config.yaml
model: "self-supervised image encoder"
dataset: "microscope photos of single blood and bone marrow cells"
train_examples: 194171
image_size: 32
crop_scale_min: 0.3
horizontal_flip: false
translate: 0.12
color_jitter: 0.6
cutout: 0.25
method: "byol"
arch: "resnet_bottleneck"
norm: "batchnorm"
hidden_act: "relu"
drop_path: 0.05
depths: [3, 3, 3]
kernel_size: 3
stem: "single"
avg_pool_shortcut: false
widths: [192, 384, 768]
projector_hidden: 512
projector_out: 128
projector_hidden_layers: 1
target_momentum: 0.99
init: "torch_default"
residual_init: "none"
optimizer: "soap"
beta2: 0.99
learning_rate: 0.0028
beta1: 0.9
shampoo_beta: 0.99
eps: 1e-08
precondition_frequency: 20
max_precond_dim: 512
merge_dims: false
one_sided: false
adamw_lr_other_params: 0.0026
max_grad_norm: 1.0
l1_shrink: 0.03
ema_decay: 0.995
max_steps: 9400
batch_size: 128
epochs: 6.2
lr_schedule: "wsd"
decay_fraction: 0.2
final_lr_fraction: 0
warmup_steps: 180
weight_decay: 0.1
adamw_weight_decay_other_params: 0.05
Rows from block 3, named by matrix and row number. Each number is 128 + 32 x the weight over its row's rms, rounded and kept within 0 to 255. All counts start at 0. Numbers have three digits each. After the name is the row's rms in percent of the matrix's.
# short0: shortcut pointwise conv, stride 2 (model.blocks.3.short.0.weight, 384x192x1x1), inputs 48-95
short0.233 101:117071122216147117190154123121107125174117120128109125129120132135130154116128169034113168127142126122044124105123088128202122125112128040114126
short0.234 110:163119122131124125120125119117126124070124160112130138142146144155116132157133126113091147129111107156123117000112106132184137093080136188091125
short0.235 094:148084091153016121112144111128130129128145121125130117121115132041138118138126186127103137000078057126127135093132091200128108094091129141110127
short0.236 098:102026127102129114159072128103129137175126127128113138118115079234164109077139193101109141131102160081128080132142120201104189130131121040137107
short0.237 105:087128089122127106077195137143098148106126128151137134130140062130128111255132106131147077112143183147188189131149152130128156127126092112115135
short0.238 113:134131132143097112115129133135087124127131097132101107183128122129119142124255138082129132115123121139136130128128122125130104128136125125123139
short0.239 139:133091077170137115160128129127129231255129121132072127130130131146130115080127133110108126137128131088126125129124140185123132129129120132107127
short0.240 108:099127131135142126123093144119207127116135126153133139128129136116161103128131244134108127128134140125103129108088129118126166129155093136189125
short0.241 087:111117136136103134121120133133125120131128150128131118141127130130113143122109123091122125116122151132106126120132135124105116123122127144161131
short0.242 105:134128115123128132124114128116112141115128167147134067140121129129148130100129119108131120132100058128100126122221124126213076138125146128108128
short0.243 120:177147127142067255244112155133204133120134207089125144129155134127046133130133116113144168076177107118117117152125135154050090139122127126127129
short0.244 120:103148129076128166184127127127114084117173159218139166099129117129136183121255134190128130143109128148130129095128148190105106128085117118131129
short0.245 081:199124131101123151117122123166145119120157111130114091134075078129127126127133154144103142148138135099144132046164194130122139065179146104121119
short0.246 106:220127129117209106100126255127145126138130114130162067135123129125151115141126126147126123105169111138124128121136140128111105121120130146123125
short0.247 096:129085070123135121155140091103109087127137139130183085119131156129129147131130136096146130131132127117121118181135101127128150155123137046054130
short0.248 095:106180097092210111063198135082200133255120111129136143122148170057132156128064128113122146135127112160126127138130119126085128125053079135124156
short0.249 092:132118097147130131123143194131130147124138129120122041237127135110140087221138222122089137132134124149132157124141167143133072091103083133146113
short0.250 092:158142124123146127199140199133114061143130128057147171136112062069120132080131124130095162137123138126130116114157140139127116116119136127188133
short0.251 115:114127114198114171129132125121128131114120128127141116123102114123154147121104128087133105139138139126114122119138128127131118154130064158111111
short0.252 089:124105130125128125083109099082115129148104036116157120130130146135124124062125109125104144126127097130074109127130083129128127120137049130132093
short0.253 105:018130104089094178120133133170127093094074116127237119126132103163109117123113128134065086145091131135084138119128100126131121129133158115125133
short0.254 104:129129118131166146125107167094129138184134117123195142160097148138150142144128131127111129126118120249135092137129112109119126141103118124120116
short0.255 079:139147143078129114125155151154117140097149145129100180093132124125134113137128133121134132131106119131096111130129126161126098122149127136120180
short0.256 104:127175092143121099109087113125148127118160060092098096144149217120136124116132122124104089153106133015159167093120173085134144078136126127135035
short0.257 110:145150128098125132137133125127140184107103108131145129127159127133126132147255127179131126119124109121127120133130137126131100113125145182129150
short0.258 117:187129131175097126130151151143142098152155122113092054101131130074091120127135125083158134070101127049152127137076145133126125118088064174156094
short0.259 118:141080085096138147162118180131122081111126126138126116128147118130136130176130077117154132095119134115103129129115124132125140131127109161128063
short0.260 139:113074092128131111128101129128138127189125117125122131120086156174127174124169127127115118142149106125126130125127130133131131115140143123156129
short0.261 108:106139200110144075119140106130132117163074121123112121123141129149125132152164134126129114158129149170170121062172128161137146165127127097088147
short0.262 115:124148124131136132137132189123118096179110123126128120159099150129124125132255109151115119109127099160155126175118122129127113129125138130127083
short0.263 078:108109165165132133074067136144125120165123137128134181136205131116123141113115120112128111123230130123153114122135126115135116119122118093130135
short0.264 080:131136125133127134196117126185116129154120130116129146126128129130157126178122168103017130127105153114128113136145221120195119127136117148130123
short0.265 107:142097073093126115128129090146142132026123096126153123143130126127117119131138088055137111116129143136131059145187101127120128120178128174120137
short0.266 088:161110131061129128138125120134123168109128131126125141126143139178126129119075146130127114123179132124139140126131132167137091146121119141133151
short0.267 108:127127117089125125126157132110053174147128128131126128142096126097131086128132132165136129107129157142134132132109133119126096115155118147129177
short0.268 104:120124077128132129169107129121131086126067102255154129145130128106128117176255130106145118159120077154126105036120132133130126125130115159125134
short0.269 076:117128176063135133134070130079167103176122125132135128124119130121140187103092126143149195110133165187141100131110188157079104119155135149146131
short0.270 098:112145127124118135142134137122161124131101136129154128134126128133129144160149117143111128149163134114036126121163129126128140103120141109123099
short0.271 110:081127111129134096155149129112129151145124125114115137152114115127111107132255131156154122119061130054133246127104137124127121141206128164052129
short0.272 111:103134116097133133060109172140026139118151137133129105132131168128087134155122210078121132110119110153128126126129153118121131142118136129194125
short0.273 079:148126147129107128125126124107125068201217136081102109190140144123132139180151223138097095161148166121145163122093181129130143110222135131118121
short0.274 086:128127138119170127140048148164098127127168145133152074146128139149202166135126113116138128114130130049146125168133056082125116137042127117123117
short0.275 107:124116073110126092118127091119193101114090119127099112149141117130126127137127085129086138063129133120122116073097092169130101170116130208132224
short0.276 094:155124073114109136140094182116105127124103135109123157133129182150101172143127131122107133139050160105157048156137170147131126121031119099099246
short0.277 094:112142134121129135158109130115187129045129164111161111106137100128146129143120063128120126136105130123121166146129130068125147143105133126125074
short0.278 099:133132134112150170119230127172176106126133007109147129090144120130168099129077142107121144086151147111111141163105098102128025148130113102182130
short0.279 069:137132128119122141103121141137087162129131123138120127119137128152122128136125139128123143132130130131133122149153111127066128158145129127127125