{"translate": 0.12, "cutout": 0.25, "kernel_size": 3, "avg_pool_shortcut": false, "init": "torch_default", "beta1": 0.9, "eps": 1e-08, "steps": 9400, "batch_size": 128, "weight_decay": 0.1}
Rows from block 3 of a small self-supervised image encoder, named by matrix and row number. Rows with one number belong to one channel. Each number is 128 + 32 x the weight over its row's rms, rounded and kept within 0 to 255. All counts start at 0. Numbers have three digits each. After the name is the row's rms in percent of the matrix's.
After each channel's rows are labels from the 100 images, of 14976, where the channel reaches its highest value: "top examples" is what is common among them. Only what is clearly more common there than usual is listed. The data: microscope photos of single blood and bone marrow cells.
# convs1: 3x3 conv, stride 2 (model.blocks.3.convs.1.weight, 96x96x3x3, each kernel summed), inputs 0-95
# convs2: expand pointwise conv (model.blocks.3.convs.2.weight, 384x96x1x1, transposed), outputs 0-76

convs1.29 097:089153160048095143136088134090116117117058150115051111117124121119176143141121138123149133113255084143129116106084149122109119124117140082136113144127146131084131087179146137169137136112121124108130097161113136114126143129068129132122115127111145143117106151093144202155099089101149104105
convs2.29 078:147125131159115114255176131130116174099128175113133156152153148137124197107039172127126130165128102122129118118145126088154093133123150092117157143133138024127175140084127143109132255121123163131132182118255142090105151139095155146
top examples: smear: peripheral blood

convs1.88 105:126129128138134167086137081107179094168154111098098182142091164116107066131149081121119187122082101162170034141131120176157102174099233069134113147124178116183135148136125125112121101196117171134143093124122132102105151103129143083102125084095078149134125135101114130111150099102141121103
convs2.88 128:119170115135132069181133128125157129124210126120116128123127126146122126132137121126168129128126152091125134100119160124124082116118112109133120144087116121131128107122145125128109127118121068120105113094113127138120199097128104073
top examples: smear: peripheral blood

convs1.74 085:094137115133178118040104187101132157168059136156100139133128145069141125098111096108161168148184150128070145122101133077106137123120182077112128168149148097192162122112151143054108112154126167145146108166124101117124132095090127120066139124089141124121116131141186097186119081100084084165
convs2.74 087:115126130093213130213119119126132124125129142199126124164105112037126052125101129119133124186133132119105117124085126128138115140130130133127163115127106155132153133134064074184124100147127076124119246088138123143190136119124139128
top examples: smear: peripheral blood; cell type: segmented neutrophil

convs1.94 110:063169178116084106127136121103123131247122235106136138158101106139086134114123131095088177128094109111111143143154090111118138110212153051136127168112126130187193129088150157124174191113093130112138121164170128143114109085123122103108110125112109095121093133130138146114143134126118123109
convs2.94 082:212130127132156094109129151123125118115129126178110136124099144122156122126126126099132130139157142122154126132118119145128124115130112019031128129131125129125124121121127127194127132138144131125125171131150096120134072127123145102
top examples: cell type: erythroblast

convs1.59 102:192128202161241119096143163134148093136097128123125177134112129153154063136130139145105092096147114098183171152114129137096137149127110050128115135094122115129123115105167182137134107130168154112106138109140104113099133066106139121062113106153138162120079077134116100147152176209151084155
convs2.59 087:128156121104136135015127144125124167141133129116085175127152154124139093135134125133073058120135129086132213135123132102137116092127032125131133111108123126108126130129132137118127127159084124131111126142011121110131129130086031185
top examples: smear: peripheral blood

convs1.26 080:123165033112141104100093235100079098064144136124120097077146138099120137111099126124116093101089144129133105132174177113110110136176155113124142132147163168126093096143110132173128122188107095122111155108116147174049139188127112114121145067145135177114090144090136103177117121104129082170
convs2.26 095:082159141127144114189111128106118090090128142127126203107159143085157128124126126072113147163137191176072122128138064129042127127118145127110085126108116128141156119123091090133130167149123130134092128127136050127126133131145188113
top examples: cell type: segmented neutrophil; smear: peripheral blood

convs1.45 083:126157170194146100121093138148125116131085079080139119198121130054171133107118066105148137100142130178113134146157098168130141099151142141138159137065092073115166095238163085124140168121106142157104128107143109169081128069185112099111122121107133172173136094100119140171144120159115129147
convs2.45 082:124151106123122130128109107117129175128134126186113166112145122126122127114127139126162175119136128112114128109126128130086111141125125122132142057121151123159120129126101065123123128090133131126120128137131143170208121091109108138
top examples: smear: peripheral blood; cell type: segmented neutrophil

convs1.90 095:117139152147167108145118081133136128143106108118148166173117198104131100124121073171165121180142158102154124146139201125168131096170119089111128091148094129191122155193105089062136125108134169133169129178114086061193130132061093140092133141144125145105139117108123115193130105119125085206
convs2.90 085:128161166125093127143128134119130095102103103050127113131161157136126237097111194122150127125061162107133000166134158133121125132111091124117115134115139137135108142136086098113129255127145129141128136129150127145064115123122143081
top examples: cell type: segmented neutrophil; smear: peripheral blood

convs1.38 097:133114121158128155116214088099153126104096100141223132126119171114157113131142131130135104114117136098155125107112121119093133092128113139128125099133118094116082063113118125166160123122125086131088084127133115124255121120116119118101141181082142137144143190100106169173134141117223117129
convs2.38 121:108130124110120131127100133255119131120121251136140121133133128122108195126167255122127126097133120122123128125113125054205113102132137120127132127140123094134179108140119125127130125097124093149085131127123129109120132123127093092
top examples: cell type: segmented neutrophil; smear: peripheral blood

convs1.58 219:255120136114124173128124128115130155118148134139117125120109118128102157126089132157131137128135125134124115134120129102133133137142128132181127124127159095121110143134130239129158130131087119136124123114136126123143137128135120094098157125103145119097139128144129125106122111120128141132
convs2.58 135:137119129154152100072134171128106169137066124120147125127124118126124128102132128129124133128136133105123138134125126127120191129119126127127099123106109131128139098217096129128110126120128116141128127108129127111127125129124130128
top examples: smear: peripheral blood

convs1.27 080:132121177169156141109135144187045078157130144137093178161110114136111109147085101085120124112130122121135135045115134154055105053089103061101131111152110114135106166167121122171086108175173147099105104131173155143127089126108100078109083125147110209119132144115116122139101183171115138152
convs2.27 096:128134124120124081113129056151123128127154125113132137112157126204114128052109116127124118156128169178112118138109149098105096109110120084124131107082118234126127121132129000119126171130113123120130109160121153113134127127120204043
top examples: cell type: segmented neutrophil; smear: peripheral blood

convs1.47 090:120146149156135101117104123124129154115154109140151090121112148121071123128154145102144197111255107136070196200136116121169142083126100115152114131151140124124117094093117132145120067136086139136133126055128089092138161152113120128164121117140106119111095167053133124153111069102145120123
convs2.47 093:129132255122151114127114130166123118255075013119129180120179120116131127182134136105130128127129126101118151139133136203106134163131126131069082129193098110098146129098131216143141128124129110130119131129124109156127110088130157154
top examples: cell type: segmented neutrophil; smear: peripheral blood

convs1.66 111:088163122066117088100121118126140124150181126070175122104121171123111127134154121150115132170070092134095148127101160142131139101112100197178221124108118101136170125146150116131127150076114141155112104141143100169086127120123110146121133113065133061138175140138144178134107117255113114117
convs2.66 136:119125144130117107119089087138134120128101122120113124095114076141130154130144132127127129146144134123129130125109114131084120126127127135132130148124129133103131127132173188123123193058131127132123137133169129136175129129126130128
top examples: smear: peripheral blood

convs1.12 099:133168114113142123167123156057124181125158150136140137155118093125130088086145067125083151101106130091114150129089154152105122149143158143119158145136145143079142154193173131155043103062113102069166136147197102176154107111133170100149110104122157135161087105062110182137089102095120058140
convs2.12 072:130123096171098131231056128127125121125138143136033147098108221127107127123146160130143184129131091141123056114153107080148138150168165130158150076140130098124095131108129150118129150078103111110126150139128118151121129166090110128
top examples: cell type: segmented neutrophil

convs1.55 112:123135082080134122061147080182129154172117146149112064193128134117112151066126145130153148089161075120088125132118131138194173110157103132153147108133166129194130103100076118145122077164139096118152114113058135106153112178142133135160131131143168065120070125149133143121108136029154116160
convs2.55 086:119141096126120120096124125086127173128133210138140124098143139099130086145158146126129133112126130157131115173106145109126150118162116131109068126129137080125134121138098133117205133120129166124127177112099123130136129111124132135
top examples: smear: peripheral blood

convs1.46 095:089137118143178111194119172147098107132131136123093071145131193104125103105100110125110118067162171099104108094099203152121171101071166148109104110149130119174162099154090139130136104191163119186145127115063167047049115138074110128096129120185122124138107105113089113119131148102129129112
convs2.46 073:128103069126163137128142072006129126126121152126132131114152137139122062129112094073135118126128128129137119137122120136123133113111126119117085117075199194126072148132117097177068137180091126119125079103131125130103130172133124126
top examples: smear: peripheral blood

convs1.11 094:138127182107145136134104113119124146124136152092134132160159096090165144115093092154141167194142129091145153093109237178044064129114098139123141131128155169200171131149120134129089196162103112148172145146122174104101120141069149076147103119106126080112167140077144113139122179154116156119
convs2.11 091:149111124086057108129131128126103139132118142085098138129126115141123118160083136076113107182117130164122119132147129129138099127126127127127131144142088114123158054116110085191140193129124108129166125154133188064125148091144165122
top examples: smear: peripheral blood; cell type: segmented neutrophil

convs1.52 081:124122095090143151139072105110136092135189154111147134124121095116086073192085123105171098124116148158081174161132150131085112143174133136123151153132172111129095136106174144095128126119107163159088153171150118185147144087157156078105170163207100117196123108150104093069092173138139207116
convs2.52 074:126136126182146128147152129113138101123190087129145111131122157164124161153115126117131113101220144124074130119134121127162187123131068072156123121134072128158154100124134078137188109151081058127127083108155136126160162255097147126
top examples: smear: peripheral blood; cell type: lymphocyte

convs1.15 089:128117141106099119114148186103193133117128130150114123169107169216126102144117105168181214113192102106137176109110112140133122098085141169115147126131118119117145127119109118185152103102166127132155106106094093098146149159121143128154082064138148117131250146111175178111118115092174095109
convs2.15 100:147127111123123138129091141127128097255130120128123130132145109134122133130140063112124104122135129160132109122111120120131121151106218087134129132111072130141125124171148110127129151051113085129134124116130125129221126132128128122
top examples: smear: peripheral blood

convs1.50 121:145128111124132104115123083152134106112136255157132120126110107139113177131135164131099112144125091138151130138145162143140120138168119117102119132122186150133140124136214140141113123136097224112111145090084067180122114110120090107121160124087111208067042160120144129106124092108133119097
convs2.50 107:128146129117127112123185068097149117096135150115123115126131127150091127084132133149126104112049127141136188105103105089130120129127136131129130173141125252148134142120158134157124129131129045129129128150129139096156128138129091133
top examples: smear: peripheral blood

convs1.95 094:110102153119189116140072153134081143136161139140103071219123056136127138114110086131132181105096136159129175120090130107121112095161128128112171192167137081119100128168123161142155104091106159109118157160110147133100118138106150132090122121149124040190134125166139127112190197058141138160
convs2.95 081:182132138133129127191090127118124129130152135153134122183141118101174095109128125112118163157130109107154102090119083138168099104131131134129130132129148158107132127122126152087063074137119122137130129127042131128159103190116122140
top examples: smear: peripheral blood

convs1.41 096:150157106183135119106106106093152118112132163164111120121104121121128157169148071121112121099093166141153097176187117107116157136085123112104072162166107096146169092131129120138093122110121110119114132146173141125171128077191214140155090255070104137125078142134110112099116114161127121108
convs2.41 119:093125094128099139119135054126156105129171133091132129116122129128103121152124126125135113130114109118142181225140131131140128099124141127124126173133120126127156125140123174136163136123123128229130139099122137133131182127127141132
top examples: smear: peripheral blood; cell type: lymphocyte

convs1.25 085:096157159165143116090092127126079074070126118153125145178098098135142078118126120098137059176178146156159123119125209146102138158106124095145119089101140105089131142221087080111083117174171099131126144179166110082116067098104102105132094131139123153099157132117143118114163182132087126183
convs2.25 082:076119117140083118058127122135128145122125160058136128140145129141122133120108128057136116128125081125130149124121123166128115130122127139127126098128128154097127143106137142119114134124178131126162134122129107192128126138128097081
top examples: cell type: segmented neutrophil; smear: peripheral blood

convs1.91 112:125149122123111103184152110146156137131160100152158103116107173147113158115103120125126155106104119134142147148140128151116092118098228220168116115113117014105134118145116114137158104160162153165121112086133147005144136130118127128137139157148128076154132103114115116119116117151229109147
convs2.91 092:135049160134102162134148149193142125130143170131186140127112139113116110105200108205127128139122111077128115125118132129127165149119149073117087139110156114133126120115151191129126127142117106130128117133127000130068116255143126124
top examples: cell type: segmented neutrophil; smear: peripheral blood

convs1.0 104:092116147099095144124105138114131108167124255115141107122092109126143107125083137101145120176204148126094172109124139159129105092116180112184145126102160149137152096141144159087185096088085123137141106205085117121139207140110139143169163121129127088133141108103103124141127125144068151114
convs2.0 119:129128130125205120153128124128154130115121129104122121114128127117123128112100113130106143093127176124102110124113133120125128130135234128132115150143128169138119129101116125146124122147131125115125194128148042123131099141121115131
top examples: smear: peripheral blood

convs1.13 081:107115091104108110099161034148083134084141129067129122157126080099117081144117154138147098098199140113174187122179134125101090178123105111144189122083159100124174141147170109106090159161162140110105165106107097101126090182185098121140102155146124115136114154113123213126119142147155074091
convs2.13 081:111145126122105121122131171135128137118108128101127162212123212135107116136131118111163096185138187127132111101122135133155129101191182126137127117138129141132141165085126129119134117125118140128141101129144118162177126080219131119
top examples: cell type: segmented neutrophil

convs1.2 085:137214169072097098137157123095133157095140118117099084085125117124094080133133118150086110205124123139089125080159103139114199126143121103096143123172134178082130124157114102114092122120107150114113173147092106233125106147078121151113116130141126132187212145117147094076075145114124148132
convs2.2 084:117126125083214145117126126121122124171128093123140133128120168119142098094121086135128122142123135130118126132110159124128129134134137128127139131129135169134090116115103129126113139146137096130069146106176211125129128083117148121
top examples: cell type: segmented neutrophil

convs1.40 091:131146159120138132109094070062091071123150118128104060155119152150121092110132093119141205157177179177112131137083082108165136100110107085088070134114118156133136101093116053080075144091159167113124162101095087061123153178095129109129143168115103100131137161132147073128144153102138103155
convs2.40 098:089128125125138132069115130148126133104127169130110168151138122129094109115132130142124154121133122146131115128090130066120120105093140124127192110067091131136109128125139223086103110127122092084114048132142154056123130122156104125
top examples: smear: peripheral blood

convs1.80 109:176095164129161126190099117150093191072210126126104170161122112090145129145119116162117096089119124110164098118107180167130150117148099111107139112118100116135077138137136153114136123192133084083108106071119127222104095101111135052103109168115087204193117144157121144101118153135116123132
convs2.80 093:141255123137124113107131128149132126133106110124130107130125131165139128154157120124126128132145121168141129169127140123157125134101135036115119141128227129125104127154128129130127077124190129148068096021134100134131128117157165086
top examples: smear: peripheral blood

convs1.79 097:120110121113120117132145149149088131144167126094148131141102111107069131141137104104065155161076107076191194161100122178084132122125183141125244163125114118096131139120141146077147119126106122162122162123126155041127141147135140130124149112122131162103155089131151097067094098229139098105
convs2.79 107:176102060115139130127067119123128074083123141128124125075134126123131102126117132146084071124142030129120129127097255132120138152130125082134132104128092127196189127129108198155096150150139212128072096122119134118166128134111127087
top examples: smear: peripheral blood

convs1.30 112:125161151122157113101132100106140097176138170144117131165052127143130191142141154157108151174142115110137138203120177132139137141182100120096147132124139148157122127124223108125111128105096140129110111093241125119076125062135173131123140136056109137157035117127124112120093107082143101130
convs2.30 107:123064124123189162145052120114109136126127190131123123123131088072229128228089129201115124125128089108121172148112142128141161127116130149130130081091233154164129116129163153137118104119128145127113130129123074104085135129124097105
top examples: smear: peripheral blood; cell type: segmented neutrophil

convs1.32 073:116133153146156079094127098116125101126095130106118104132112054102101157092104074133113156108154102207136120090170173106099101081121151175153073066081147164187168126172139106190147140197119170126132118133146104215108130092158093107116149146123131122147138115168139157141144114127181075090
convs2.32 096:123131110117117146199120125119129123115055080146127154128120129137127186124123164128119185053139150132133178197120125119123150108136156177130123115124140125129118141121139229125150126137137117148131135120118128154176172109114128000
top examples: smear: peripheral blood

convs1.77 094:108136098148082118105101135116107114150091132118150145091105127112190139114119180127119117147188149216155103119147133161143106136131142210126134177141128103147162121132097099179124097136153150213220130130124132133050150152119126085125124120153138170122132170112149198125081095062083142161
convs2.77 070:167162146108115138194149044130131181128098109167149121221118185138130162127112104130138080127104159127125124128179061140127111093156140127117122171109141123127128255123125090136118101135109124094123075120125141159126116121137130107
top examples: cell type: erythroblast

convs1.44 072:138144165164149131086093098085092076104092127160155113147110195115156122142074091145112108135111132178150169087157116095151138156179121150114139095106133133163178163088157140156098066163157100121126160130146157107052160060197132141094098101105127118099088129101128164093163126170168119202
convs2.44 087:133123151158103094136131177128129176033151129126131146186130126102166141199130119151116109105109127129113119109096191118120092126105160125134130152124123108131084129131120117110122123115139128113080132147140171159098133124147127128
top examples: smear: peripheral blood; cell type: segmented neutrophil

convs1.87 115:127132135143157158140117171109109088141110158151120114119096149141128120129136085159089097255099127198134117132125141147108129115099135104154132176124113168114106151105135144146119160083184203133131133108122092186106128023108136147121092123124123132060118088109121092109207116088136122116
convs2.87 102:125159120121137119050130100129129125143122129134099124162127137112146125125103086130150228255126224129125147125128126132127119124128129061137123126125130168124125162126072129158124066125068129136110125136134110078114131088112178125
top examples: cell type: lymphocyte

convs1.36 090:163071160161100213064105164136125126115148096135082158100125096126121126118147136160104128153151143157105104120131145092083178130110193114140118134125151167120087141136161141097159125094121155121131163118122105145126178129145141136112160102093170164116245137136095035132097134164188192109
convs2.36 089:114130130127135099140134112121163141127142134127124134062120096136128101061122131136144123157204123190130127127030129102122139119132097128137125131134125138139127098160101126126126129130120117133128095100119073129132128117111102143
top examples: smear: peripheral blood

convs1.68 099:117127167117133100091134125101104170133146110109147099100125145111184175173154127133127105059030121118114160123172167140133147110162106139107148076132108133133153082150102099168125117123106089157137088121107115130151071029191129106115123101060106125164104101116127148213128155169147191113
convs2.68 087:102114127130124154116104188136101127097134146132140155115132106152118217072128128122117090139110136075128115138062127179235112128110091111154129130126128107118255080128142142136134129104129160139125122123075155105110128115119186121
top examples: cell type: segmented neutrophil; smear: peripheral blood

convs1.76 087:123106077081164141140177100069144095094103102113166098117130206164125117145121125103112068067098128102172082117133109108122127197121138071150100131166138126158159113165154091118161090151098113102118092090090130144098119120127108147153091084135132247115121076125112139114099142096099121184
convs2.76 091:067111131109142120083150136125128168139126116121128073086122141178122102126128115085137124136108233158124128120128144107128107142098128154126086130177082115146131131136087222133159126122134127125130128132148124138120093116141140157
top examples: smear: peripheral blood

convs1.49 103:106194165155161128113118084069145201232144138128076130212140139129095066108111142114139146135140140094125151064117149105137164140141111122135119116137129146200138087081109130126188141123142116135146120177154116146111120153133121129114113135177081092135229110166157167130101112112135101124
convs2.49 090:146121072126000124143129124184128123058157126189120120127131127125131119106147109129129128107127128120224082127112138138126130110144129100131145123118129130102128099129130132134131110141143127164128094134171128166228132124139130126
top examples: cell type: lymphocyte

convs1.17 076:151165132129106124155133085096143225123140182117165129111145175114128129169105098114140082164138127136089080142113168103110148108118134143121090158136141128255138132229164153050101121185109147118135114093150110136141135140107135122134104119123112106118099127129077157133085190116150126107
convs2.17 087:137136129106128148192097185130108121108126120127125123136127128114124101118151112143130138142202104088140132142111126144138127140074132101104129102130135156124101127133063122077096092128169067130125167130107130100178126128137111132
top examples: smear: peripheral blood

convs1.85 095:119086075089104128070114116096096180144141170145132131137106104071115114141136146116213191129130129119076126115131132121187118106136135125161169171122110151171189108131098165168069144162162110105134216149101116073149094120104109201092138132134133149138098116133160161125125060126120082080
convs2.85 113:128124138121107129129130155136132154115129126139084130110166127128127123113127176128148126124129098126147136130226214114127127132132126127110131080131126139134127111137127108100117132121101228139123188132123064135070131115107147132
top examples: cell type: segmented neutrophil